python train.py --crop_scale_min=1 --encoder_head_dim=32 --encoder_moe="expert_choice" --decoder_positions="learned" --optimizer="muon" --final_lr_fraction=0
Rows from block 5 of the image encoder of a small image captioner, named by matrix and row number. Rows with one number within an expert belong to one neuron, the router's apart. Each number is 500 + 25 x the weight over its row's rms, rounded and kept within 0 to 999. All counts start at 0. Numbers have three digits each.
Before each expert's rows are labels from the 100 images, of 14976, where the router gives the expert most weight on average: "patch colour" is the nearest of a few named colours to the mean colour under the peak; "responds to" is what is common among them. Only what is clearly more common there than usual is listed. The data: photos of plants and fungi (iNaturalist). In brackets: how many of the 100, against the usual share in percent.
# router: router (encoder.blocks.5.mlp.router.weight, 32x256, trained with AdamW), inputs 111-147
# up: expert up (encoder.blocks.5.mlp.up, 32x128x256), inputs 111-147
# down: expert down (encoder.blocks.5.mlp.down, 32x256x128, transposed), outputs 111-147

# expert 24
patch colour: grey (74 vs 47)
responds to: class Liliopsida (25 vs 9.3)
router.24:461491526501507480505527491457483480472463495459465457546516516502516442472539510489508518487518502518547493512
up.0:507481514406442494492538515503547509527526492507516531492493492526500522498502473481498512496507532504473487458
down.0:528480493499539496479504492475472503519474505497460421519503522472486469511526474483544505511478483485490505483
up.1:495542513507529528460517495508499522473492505468525494489496499491518447514518522512504492498521504475448527515
down.1:471489495511455489490489469516513466517533491486455468509522506494493512500507522511507450513539482501465512483
up.2:538483449476443521544520479540527508545466531472451504544481520450475507522522493478495522506521475482508504477
down.2:502528539552517508498484556526460517491507512493500526491534464564476503500514505480470537529475521517485499479
up.3:436489485510517529520526519512489510458481523469492522521491516490510518483533485480497516499467506474527481502
down.3:470503503522511518536535517517488483489525517488516483468516489507501491466526511494464479495507450502500517529
up.4:477499533532552503506516497491493484446489495479509515532543494507531482500529511535452482493498538487476494516
down.4:526501478472477450508477503451493479516527517523506472521481532498488535509500524460508476527504542484464482455
up.5:528539497520494511488465494496498530472497520474501492545491524499528496475505485515544537488506480501504500501
down.5:517480543522548505501481487460510531474488489535472475489516510491488481525472477509486531474463514480480473465
up.6:496532492535479481488454503500467517522530509480509435454517519485518498505512494482533537537503485480519496467
down.6:505440474476494551481511532487510509478483517500522458495473482486486537513516462480499473502515494507435508518
up.7:493495527467505474512491525471498528523485501510463509501511541492508538474471494498465514485483474476495511515
down.7:511502509488513464480470517522483503497525536512501499505503512480536513480501517508482499513518465548486463484
up.8:560478504508487540508496482480531507479486505513477508492533533492536505493525515511473502480485510488531517500
down.8:542478559520486479496526477470523487512487492507508496530526489488498511555522478492506441483506516516468532458
up.9:498546523514501525503530495484472498531504486481511502470534504469489479542475475460545487517518506531549523544
down.9:494472527519489510512499486539501472466475512508455500483511511492474507493470500496531524519517474544520509523
up.10:454525464552503486531504507517528480514521474461454517517503523511551490504515498494506515487483490464442502487
down.10:492483460508556490488519497505510539485500521475422494458488505464503510509499485522517509546512490508514490495
up.11:516530526539516491563480518490527460441494553503512504516473479484501480499473464475492515499461457516484541549
down.11:493515453484496448546501520481450541466537498491518501530511526492510513551473491524517486521505474443527494488
up.12:481463488545503472518505479517539511538512523530501569544514484503531508494512493496506490497484490536508552502
down.12:412506525489497477480482507497463515490523473509516481599491518486507496491475523495492490470485524508515499539
up.13:448498497488478482488520483498473491495461560509507481494507469486496510512485505558480473481479489512476482483
down.13:510504449494506481508496513503467480499501524463465497485518510491535494510453496474526489484478521473518475518
up.14:525499466493487506512498488505496513489460515466492464497443553525508482477476500506469485514503539464481500474
down.14:498463548523546513500536491523522502451526474501503520505493492462541502527527459521484511516479547517539479499
up.15:511488484547497499548516454438488476496475476486494506513510520496477504504519501524515538492516509461522483477
down.15:515494527499485510503543495521540482515511495508531535526508494530529490534474509481505519475541551500523481477
up.16:524495542472510498509510509528504475524472503505534517502506526474516496534509505499516470486504523474463501501
down.16:506513480473479468437482472521495535494489483550499457472548500445513487478499489503519475498476507507495483508
up.17:501516489479499547534533482496491519421498520499481514501485452457539513488538452493512475494514514503503531530
down.17:479511534542540476506523492512445496484503508494527493512503503505489494503480459485501492470504485473529495526
up.18:488495512422493499535517515510466506547467476522525524477485497492523495499477489505507507497506521466511509523
down.18:532544479494427473489496500497487490509461497516487519517498490455511457499520504504509548465511495542517491498
up.19:523531497503506514476486517523521529520460481502458472497519526496487501507521514493492452506501543464484542539
down.19:539450496475500508510500488497510499491560499485454561514449506422517481510517482459509526531551508481470524513
up.20:472475487509483517479521509520486501503515494521538503518469492475511518471523491481503491535538489535524493519
down.20:480484508461468553504523452510499495509533521508432511453482475523491476521486522509473462514492522474494480522
up.21:477496503494516524451487524494486533513530514528478485537505521498478493520490478501515526532497492489543500514
down.21:461525477464500485481514497546511487468502503510501486496442504519527492536507441480521449553488501547540510500
up.22:497508490502455535473500495528503488481489475529508475445457493501492484534490477511464496489486470487564470524
down.22:540471469488481510494507482526515514511469499519534481509496506505518471526531465513526488491512523542466519451
up.23:513509511459460509525492451497477489516493506451518495509480522524493505540487502506499493481522498511477510520
down.23:482475504540491506464526470500515499467476493518496474462520486529524482472505476516518537506451480499495476506
up.24:514483519493498524518552540494496513514488497479500495463526507486524491461520471497442507519480542509488548542
down.24:505500488494477511516438509491527497548529524491528502566469523489538504521503505503483505497459488442484513504
up.25:510470476517524513495489490455528534525539511459470515504494433506504504469490461519484500491483488513510459523
down.25:498509500494494498505448483479519525498477515507466538471566547545504503515538469490461495527501526445453448534
up.26:499493460534514513497508491517512527511527526498519509477517523488516492527490508524492480498457465476492519497
down.26:481447473505460487519576496524542496501479499497530458507507495484519521501529536498505503492498472444505520477
up.27:515495491467539537527510518508514495503480494492496553518524535489529486502494489509533539505479511499509474509
down.27:489469536493457486503494463495478495452543527489491523491524525534511475500514553470498448499526488522491466491
up.28:501465466474524544529483515505512507440494457525468501498510536482532462499453498496515503520453508459464484492
down.28:460475467529479492470558506501496492522457490475482480529514493509491498467466489481512508546463500441496514446
up.29:561497496568471505546490510475505498483483515522490490492439489495495508520489502482487499462468483480515505512
down.29:481454493476519497479530505481475543519497502508537451513497550506494493466482567513508434509542530473480491497
up.30:461439477508508527501523464499507498520466452511452508492510549493480505496495472477505518519475514460511502491
down.30:456521474475528484520510490517459509483474546482477540467497496471488512465502497503486507485515495557519496549
up.31:518543494459478486563530476498520482474486502491510485513457496487519524529462520498517472497553501510477455499
down.31:527484522485448573535521509509555522501486529469479507543532470464513498503510524492527461501484464500487536547
up.32:540476523458486528505518463523503466472481531516497504412491512494493461534476502513482492504496471499452505480
down.32:520490545493541507521464468534509504513516512468468480498489467529497475458459488456511455506487546520526528533
up.33:520503491470454526508498516520489455484521467492496489508472501496519491501487474433466483529481494541459500528
down.33:470502513484482523500468503502489530504463484498510489531532521532531477544520510515512494502502508458553519495
up.34:506524509527499487464509513528529513516544515493501523480515515521501537529482477511504489549479490497491491464
down.34:485441488497452497465519483469538534519552523515464545525529488459463463445518511477499468500512515578508504478
up.35:512509500477474496517491500489519533421538470529552502502486488477517507475486485483497501511474534519479447532
down.35:496502524478455495511546509506500529500552519473461529522484551539489506531505535503494537482498465478506532497

# expert 29
patch colour: white (29 vs 1.1)
responds to: order Asparagales (42 vs 4.4); family: Asparagaceae (42 vs 2.5); text has "yucca" (37 vs 1)
router.29:508507535447519505521446464526494516482502517546490502510511509504551480496477508502493535489464500447496496498
up.0:506462529507525472488503508502446483472511476511538562530519478477497504474544470486519497517473500563521512556
down.0:519480465501456516465540537478466506482494504528530462533475493493485492529529474480454534498486501443465503498
up.1:512511500540513482511530523484518470497501526510539515491473540497483524517515494498465476494464505508489543519
down.1:499488498527497531534499470494451513518497526516513509514487502531492484525501511491509480497470466449465520504
up.2:464487488488556535508523531476486519512474487464513499505494462465513495479497472514465516505474544514479484514
down.2:496479473503535516518499493505510490475520482462499521482473492487489484496497495505508515522514514508512492500
up.3:495509530538532507476503523499512489520458498513523500507471468498500500542497505498521530530520505480480526493
down.3:500505498503518514487447508502491529474527479481505550489513489451489473495471488487500503477476533532512518494
up.4:506551485515509538501504496480509501521478475514503494482489479495469486499533499483531523486528525530531536530
down.4:523478488506497526515483498467483506487486533469504511488527525476510530498455481519510514540505463566463497497
up.5:486509484517535486444528472510493530538489473472498494522495489529478481464505540488514478499526498532517500500
down.5:507525508477491499561502547503455503512524478444479486507496468526460524492494555479514476482508480546514496458
up.6:504558518511501542541499525510512557509477556492538484488529493468516497512469504451499527538508536521499486500
down.6:514507499462498547466483501520500503473509460481501525460502447528470525471491458489500463495463489511518472551
up.7:484456486494508513463488492499509520572472523491539498513493507498479489499477479498523522486491447504484473499
down.7:449532545490474532538491489500506525498448492496507467518449512511454473506490522509481495486506531517501527513
up.8:480531502499508512509479510515519498512473490460490504555479486491490480477506475516445523485513484536560492496
down.8:477506502491477522448473472460462539504476526497525521480515512542513493533503504509517500488468480506531492500
up.9:474541482505466522516509516512457501481500510510507515520531499500476458503482539487464486520519447473548514498
down.9:491541472543470470481506468490500500514522485477485525523508534510508519522488480523477474512506501482524478491
up.10:444526524458492515544507503547519478504502525516520496517478503521491487513513494495489502522509516498485500554
down.10:481527511523466505534472511542525483534516505468505519479520502498520494525538509499488511505472507482489504538
up.11:471495502527440493480547489433495516497518533528491489535508511514494506482511531485549532477555520465476493499
down.11:504453478527505494496500517489522492473540506469462593504506499498495501492496469485482502466513465499473441527
up.12:563498485503500506469514501519522506508516466492514537514511499442535541501504473527478489510524508459536503504
down.12:521506508504457467506434488454443460491539515534525509509496504510490539523476502543502545512486490468486510493
up.13:497478500462520495521488471519572491472552530479494463451523490495532509509475481532490476542456519507499510497
down.13:512530470481490483509495479539471508517468490523503488493520488480465528479489534499547489526469460494452527507
up.14:544483465491503539483518486533519505483483480478490499469446512497512512479479472500492506453498516528496555504
down.14:502489482517525475524549495510505515516498480502526474460459536513476553487492474527501516502491510468466491553
up.15:509498495533494504457498522457586492544542470429477517461462482516516455504511486500499499559500524494469492533
down.15:463474509502482487510515454502503477520495501509519470462460503481523514532465491533486508507512508543515518497
up.16:531489524509491476485446508507486451488535466490548494556497481504524493470542517500476505529510505512510494484
down.16:512528547560522514497527509452485511504504482509498529452535491482456504509503528481494459499501492495462510499
up.17:491523488496508482511465470496544537509525523464496487443497552466511480460454500491506501504459503533495476497
down.17:486476482516518514557485540509525508489528501489511491524464489532492498477477460518529560483484506487500476487
up.18:510504479503492502479521492480506534463505533523499521513499504506510491460521477520520468525483496510454531504
down.18:483529488510456515556500483467476476531492484479492504551480471465507522449493458477468528494519486490529532527
up.19:503525508528479486494480509506558476505448536503533477542477479504504504487497527487492517498467492504472516466
down.19:444513517530497512491460491512491530479542493491507471515534468460512514458532535508510510490521500500471472524
up.20:462478521486489473514503479486533511529528468472496508507486539504514464551538499520503471533464495534513472510
down.20:518531507534488498485466511474504472512472484480531537473537512481519523452486472486486526493469485488476456490
up.21:433472516490508461520503538468478503518546469513537566497518483494498535468528525477522521516485544516488495496
down.21:530484523458523540477502482513489499488500526484504475507527454482494441508511478492440535464474483491489512492
up.22:510485502511495477476474508498478493495459506550456515470465482478510492446503505479488493425547530489513492499
down.22:504512529488549493471505514504459479463508518505486490495511479524485504499470502480484527499507497513505481486
up.23:520474470503459483474513516475518475471498524535549506481498484493500485494527521522482502533476476545547565502
down.23:511554512509486472467450517506495521545483472509549461494468481528513463505533486503504551485512524512495532516
up.24:504508502505507449507497523485483477537513496504494476513531518493481519496505466524520495509496504555482515483
down.24:518526515479447505493531528491490530482472497474509494505487544505488547508518478463493452514494470545523480517
up.25:489490529436499507527511454491480479421479473489479545477520498477503480518525482492519509492497511520472466548
down.25:520529541489521477548523541509533481471480500492463502456532475500532477506497507506502492490492504466548457519
up.26:504504523567498496496496489512430518492537474459443516500463545506502476474490484473521514500507501515528474479
down.26:517473509458485500521499506470493519528468495506499495477490475478494528530501505483519504491515451503519493488
up.27:548505487494482524511512539562494462535546516503503496501469482491508503508541493498519497486482493525515498485
down.27:476534478508506458505527479470505523517531497489500469484540520422516525462480524472511557502546546514464488521
up.28:460478474502470521498525480497471512491505515508499524536507490549482500513449507503465527532488474514494483499
down.28:499519473480495533494484526485501492485515507531439533468509455491510498513509512502471513504503513513515519512
up.29:472515496477480483528495506490405510472440496501457473514451491494499503500487486488475483506511476448543448513
down.29:493505507495513500488482466490515523462517471504514528515510509497563495489493501524517550521506539537474493461
up.30:502520465533484529483508490515509482489457516486538500534505459462504492555505506477467524553509510508501513480
down.30:497534464505513513494475499486475516527466496503508440533506520556503480490481535492495518525517481542538506485
up.31:568490500496453502468508497473499493519516518466500499432482464484496514521493501492501473519529474497496521440
down.31:492545491499500508498519519506542497450487507502498487494507498455501542524491518481514537511507500511485466524
up.32:498541493475478531513516480485464508504422505558460504489475508483507516507476500513520527521510530473523467482
down.32:535535506503477524504500512515488554511509524508496466492482449492499477503469548487508544472538497488520486519
up.33:514478496493483527516496510474503505500540510517492500480549537500518531489503480518457542532458490488505511531
down.33:475508474526504489500494501526540522504500518563508499530511498528524462524510532480519482514464482508522494503
up.34:483481517534518497449502457498467535510505534494489483507445474517494524448529460491508503487530495485494512550
down.34:506481566478499534447513511529470496555476528495462481520469474451520516468467508507503494499516523481536540455
up.35:485458455537520500523487510501501492547546509529534515496523467497481485500498462465496503464526506537475478495
down.35:534509498498477520499496483500530505497494501489525474527468512501511440491495472484521482483518532511521493486

# expert 18
patch colour: brown (68 vs 35.2)
responds to: order Caryophyllales (69 vs 7.9); family: Cactaceae (69 vs 3.4); text has "cactus" (45 vs 2.2)
router.18:512477527499526540466518517516545514474510502527486481510506479515497525467507504483488498467522509518459509467
up.0:494521476518510475533508503513509477518511547470507485508534498504507511535496468481478481512469528529468457519
down.0:534505479517508511476497535502494507529488513529524508495446492501543482509527476495510466459531497518535524533
up.1:526545510522528489518509482485490477536524528487505543472469522507502489518484550471481490473530500501495471501
down.1:454503512512472523479480474492476551486496540510507472483471521442519506449516520486532528520520512514534500504
up.2:528513505517518494486474532448503517515523500514479489511517526514543471490520485461467513522506519488480496528
down.2:453489513494521501550553492556539507504515498504428510494491460530481490518480513545505499496503553523474481476
up.3:481557511493494456450516484492545463514515489442475525524532518504509480489519467512500494483507505539514490460
down.3:507484500475486492529519522513491490487524503537473484491503525520477510491482464516499519498474491503524542535
up.4:491490535571494485434510501485528507522472503459508497496527504484522478522512505523486513495480507513522486472
down.4:549494501467518484477431501462520520514567516527519537519499522540496481516490529481487466522496465527465492507
up.5:492510487457486506493495494509503516497479456505539510504503470476502502448486441552541486527485517529520500512
down.5:490474414544501535478484533487536521500518497481522474440523531438508506520508505518498532450507501496509508519
up.6:488524527448525522499495486488486509477511508501511508510484542495482475464522499489512500486491510485478492474
down.6:489534536462474477470470467517541505515444521490487479508546459462522529493461472508481504503497507451499525493
up.7:471482479495543511486558497441498469481513521533466488491481510459479501506463498470464491550472497499472521479
down.7:503526472501473537521478512549479501508482532543459520489480506438507499506487529516507531493483512493491477498
up.8:523482512466514513464521463494487509491506494511490509489515506508510480526513496438476529532522543494519521472
down.8:485541483551491505521527532472481516488488471491490490508475467485488513496489464512488461463484524518505490457
up.9:493483498446525442521497537483524501531513542484511502518535481492468478500451485524536532506493523488478557513
down.9:510470500485479534500513500503512508514526507513455471535491518494505512527486512492537513475509506517515527497
up.10:502481491472490507478469479467470503492511500494484525516465486488497498475523478468525527506489482515487462500
down.10:519522527451564523516543472472478514483509518531540487477486505519499454477513499472478520493495514506473488493
up.11:499483509488509509520483492532507496485564507514485514504490488507483521480492495513512525478481519498481523533
down.11:502482485477503463465462463495459482510521491497438506503501481515507493463463484486504464513563516559483520485
up.12:479505510429465526476510499513512476532493519585447479501456498506488493472487497475514481533456478487503500516
down.12:525490490505466485539447486494502487497507507477489532472504512535502527492491524487529470477484508508461491547
up.13:511524523482508495519499511504482500493518471508509528535515524492471452509538526492445536468521516532479469502
down.13:479533525468487526504516479480493481528531484517516426509503471520492483538482480569491493529450487504516493502
up.14:484518464527495494454518512507485477493477525483466498484504484501477510507522513515541505480516500494564448493
down.14:519477502543467501491492497513535456518484508517493503502502513458510509501481481502500459511485462472489469477
up.15:522475491457457479536481518525484486489525560483515511497442464499507510486477461517496501525539511465543505507
down.15:525500497513466522501493510479509470489536525518475527517505489489538529509490493516457509493462492467511470546
up.16:512496520481521492532489475480515509500535504567552456535496539497487517473445506462510479488506534499538505469
down.16:474521525522434465477510513528458484508496508541514515554507514566483497528490492514499446460529514511502528460
up.17:473502483465506505480470493521460503494540404488512461532529505476483526501493542487489518492554518481530477483
down.17:523493504459481480478509526513509510506503545517440496515480496500499481511468489512472495485495507440499531533
up.18:498484487457496495490531463523515510518539500467518479536500512495483481478512484502472498493512493498535547512
down.18:490457508499487494497502503476516499508527496457473490480514521494516518494497504478548524497463485494502489519
up.19:478516476521495509534517451544493508488497498485480515460471518507532497503520478507490542510433503500481498549
down.19:507488469512487535492533486485454492495536493490501533508520506460496469489516527530524520537492515497522526512
up.20:488479531546511494515523511516523490512484509455469491519500526493474519474486502495463507507480465509489536456
down.20:518500546495525525508491508453488464513491473507514467503487531519489548472495477483502463489483496456483494497
up.21:480506477530532479523493472479549505489591498497498507503466486512476518471517491490490508523482491489477476479
down.21:514483488532465501508468496503439482490483477488525450535480533506492494514495501515482505498493523544533498509
up.22:509507509544503470565516490476514496489472479478483502498479450467492492481498488481484524501503510493551565510
down.22:496513527497473493520505553493466495496460473478512461561474525494492527498500495512508560547488497499537496530
up.23:471497502497509475488476519504505492481496521465495477550476473502520512462530458506476512523473514453573487483
down.23:533485470493500504523495528496496522516486511506471497519532466502476530489460545452561497499481490507474535527
up.24:463529510513455500502489550484499498513424461503507472484486554516507468500493498494529468474506484498502503474
down.24:460522518550500509528515533536525516474471471499522535480523522517491517469500478496500505458476481472513474528
up.25:528487518504518479494531452497536543465511462484506468532528545498498509457518515524482459494478506509488552489
down.25:485450445542527515530518535543491481489519511476469538451546493481470533532487488476532518539474495488535504490
up.26:478483517517489488509511487470502498487485507465500533528516496512506483540509495470480511526499490531526530485
down.26:491468468438487511489506498474528477499492510489501489475478483490505507517543482508508450512513513495455526461
up.27:502534483510468501515512478511475518499465465477532504491502530480483502463510515538529477503487486505479485487
down.27:525521462439447482498506470526502484450501506502474522474517501468512488533489527515472501498547527510567454485
up.28:515485513480548514471480502522496532531501470548511509490496461507460524525532489470477504494504498504506496519
down.28:551455539499496483522494530502458477504532500494458514502490467514496517492456479525451496536475506472501451489
up.29:507476507469555486527507453474447426550505506531545547503495535475504497522540500512521490494534518453477495519
down.29:539518493498503515516468501465507493511479455502486501503503489529447492500461528472445486553457471447502457461
up.30:509502516489475534511476504499540553476473485489474499523519475513514524496474484491462512446490499544538545503
down.30:518526475502533508487506517485466520471511502485507469502469515505514484510476519497475505506485506505496473492
up.31:512513499528525496516488507523476544529567501477490503514522497487504489507510505506477519539512510528523482485
down.31:520466434499480501507487467508511535542476502496482507529499535554464446504448507503487513528476526524479516498
up.32:495542485478483503505518500538508474470475476499527501503511497475553489497530502524486502520516520478534509488
down.32:484513434541509514511480480506476467475521498484492508525468442489493513532473498507498515466489530502463479518
up.33:488536481474545541479521476485513511515523517492535486464474488515508552496491502485480483498526493500525480465
down.33:513483464524488523483533520531509474501471493476502466511501487473506484522502447460466505458489482529545496476
up.34:495517515509520501502456536509491502582454475512514486583488459478476507477497463499516515533491503493502510480
down.34:490492506499461473462502528511490531500447481464470474496545497434520471504451488488489506464496495546487474448
up.35:467512502501477523499509531479512534536470501500519453529522490487519474477475475501502513544519518545526507489
down.35:510515485529522472492537485530476500471473514489499474534556534481487540481470524490488525530515495477513513473

# expert 10
patch colour: brown (72 vs 35.2)
responds to: class Polypodiopsida (25 vs 4.2)
router.10:509510497478544541514514465507516480456523502495507487497502524442516451497496497554518471501511501463456496522
up.0:547527493480508491499480496478510535519515562478497476528483484494524520504501495520530479476474504463509575461
down.0:465502509516441505503460471495533506471505475489518510488532522502540504532502516511516481493498467486528494495
up.1:492510530486539508573505482478519507441544467532496482502498573526511488485496474522406500477488526492508517518
down.1:471518547529474525520563486453498516540500506478498517537491506500533526529515486471491484491495473499498483477
up.2:495518492483470509491521455495521497535526514532498529492507519478510478531470492513452501493551461504477521485
down.2:507529529503458480485488516488504512484474507552495482511472496523500517532499466499489519512493516491475506573
up.3:469484522514472525522466485523549527464558490528543551501448536483505490478467502489463476499509499548534526479
down.3:511474527468492480525474505481554489478482492474454525508524510520522459546499501479469511537481517482500502489
up.4:517523512492546463540488477473467506468512470528516522448482486481486476471479512519504497536442556533506456509
down.4:504493510540501464524499530509534544513504526474514525484552473509506506463486458520558478512558532507496503467
up.5:478498522516536500547510478455533508548512519501487495463481504491499476462463500481469495533492482479495500499
down.5:528508468499495503525552481511545493547495488477509519496494502512492504479446485526502493518474482506486493481
up.6:513514507515506542531521469474473448471491518450492512532499497481538469552507474514507503482471536480522528502
down.6:453483500506513481477520500552501467477502494510510496497514494500495502481505489516508528521465556490511519513
up.7:520478473525522502505467518485512542511529489482496541504528477475472490513511491567510490528490514488464517487
down.7:481501507519504453518488463487495530517518491467436464521530487531504508572465543505507518484526517547479471489
up.8:477491493539541507549511538518436523477514464471525518540484519491474456506522485516496505497479492499466482517
down.8:509487476501517518541553502483515483529478491497490495541521501480514494513502528491528511535482478524478515452
up.9:460505475509488473462484472482536519493540492498512487494481492533493503541524484501536497552525497555512512502
down.9:515516540519497511468466497494501552466493524435513518501499429521493526497489516535507506509480469477459494542
up.10:474540533515512550536531481504511487489493426482468495524497524481500497474483475506522474492510493468492512525
down.10:498473515506525484523471486483528473521495534549547464492501515478485504486475492486492454512500472487492508467
up.11:466572516510518477522486478458500525520528523493538527533497566490547526478456513478519495532540516513533532503
down.11:429473510500456489485518495507528494530540493506507496503521505482473489538470478491502503499473512497471523533
up.12:499482520483487494463505475532539485494537537486514505441521514525498500496499491501503493504511531505476506467
down.12:471472536477508496505469491531528456490512514465516494513532513485495515481484435503470473501511510446514534495
up.13:521489514505476504485532503480447529525511488485491512485502486502471494485497509532520524551490517487515498484
down.13:496487463494485527533478547503481498508490522478522470542494483453434480544502544525473548474459524527462468519
up.14:504518492459480472532479513478509444474541455497472496463527493480484481505526480478482496501507557521521545504
down.14:502548485531475500520486508486515527508475510500483501510533492507506542520464489525510513506514504488537450488
up.15:508510491469484530487482483518494490468486528461492499503548520487477498481469540508498506533496529448535499466
down.15:488506493465537539478532532476496495490471566474474482485484495444504499506460464477503466522505528439532509489
up.16:433538486469484554454524500519488520543516509497462501484524557515519492474500467467458524496464511481537494529
down.16:458443487497476476485450475478502501500516504515538480515500517531489498478507500489493493494471494487457530500
up.17:466507505507488500574483473489511463523476468461513496537480489462509497504515526520549527509477495484479450505
down.17:512504510479462499514502491518452540495552544463538553490497519501499505495482503465484489551483504488483522509
up.18:505534482521470507495529482506449487493477483519543503518460540481523472464525520536512501498499496514470491513
down.18:514547476511421482467516493519552481470523491513530464451506486500506528494505476495476491556496492537506469468
up.19:525490466513475467507523492511497475519512513521472549479551477462494527515517504484486471472533527528501527520
down.19:455494521508465488514516516531522495508475523483500485476508471494480495470489523512513535477471483506537491525
up.20:479520502475525499474507490518480511496500494519516512504474507478518521517514506520475484535451492508472474483
down.20:499497497529515552490467479487524467508440512489552442519452498459508476503469515500527512477507514517466513554
up.21:517505501483494469472477490520510501478514492507475484494471504499492536490499524482488525478499465453487497479
down.21:491484507465527481457499494504454525482456541505496508469513496492455490478496520484546473510484574471586514485
up.22:522487505525558510459504528484499580519541459538514506487475528493550455477486495496530476496476501446509504496
down.22:508489460455500502542454475502526499520449507514529545511558483490529567504493501482520525516477461556518544488
up.23:539558534484490515524489496509505508476472473491493505494471523510513475486467473521493489508504458510484522518
down.23:493469450478511497527466524475472507521451525491525484495536460488516474510515445496516493494497536471524513516
up.24:525550490539527505549508526548510507464529452541540498471495528494555486519467465500499508452466494476486512555
down.24:480536540495525486491547480520458476462461487474541457515471520489476513473509543500516490478526471517541527550
up.25:511498479505429511455502515471459532519430454520563496481518505480497448509532473451494472490487508551483504476
down.25:506514486503475494532508455508471520492493468530492527509538507502511502458462472463489533536478505462533500474
up.26:522510464507512514496550522515508510494452533477498484539478495491488456496505486546454486492540483521515505486
down.26:510480442551460501524524472523530477497545497565506511478465539450497510527526516553473541573534560502496497491
up.27:487514467477496491483481514551581547544517514455521481489522492519485512462499480525488496500482449472518570518
down.27:498449523486529480476521482489502508512521494524517566558486485516525474525504527505472478483468503489474511514
up.28:531496483516464452518499499506485520492509561492550511456501525537551497495475479516514476504452541511499520501
down.28:451473436526523522493530506481470506557500486506481491468509482507494514488532491503475510540487432465530495520
up.29:505471487506524441481500492475482467515478499496482534495527469526483532501500531513496527490488486498474503499
down.29:525485469494481513517498525552499541511474476506496492512453485465501447485530493520522460502477468496514502485
up.30:538472476445474474438542487517444509501477499521523473463596459482515503505496493486518496501490506473500520507
down.30:481483512539541503534500489452492505496465493473523548508455495487484515503459516536486502503478489497546502443
up.31:569454525463535508448463518532510509505549477513497474514503494508499513472506495501466486526485498549544516458
down.31:511530500480533484505497465518481505534495539512477545527491476495482507511504461496487494492512519493466484429
up.32:481512546509490497477500494564524524513551524498503505492494527492524498477477524486479507509538503480524494465
down.32:534487563480505486503461506438503524481534506458470526473476454502542468486502509472445491484473500487466486482
up.33:507496489513514506530496485489508478480510501481461483562470503517479484479507500501544499451514558511490545515
down.33:457507513496490468539495520490516525464507459518495503515553492515533548555523524514485456517500493490529484458
up.34:478499499472468495498508509481467519548557561463510484528526497523478488487519499450517515510527511476503517476
down.34:515478477485488495506514499530513500481495509503497497453442476553452518527471484543531481463555458495517493533
up.35:518518470470502495515520489476479530506507499534489493525506509472473505488513526502455502511448440528516451506
down.35:505532487514471499471500491484510511479472513509514513513531451490507486457477461480481439534529468510521483498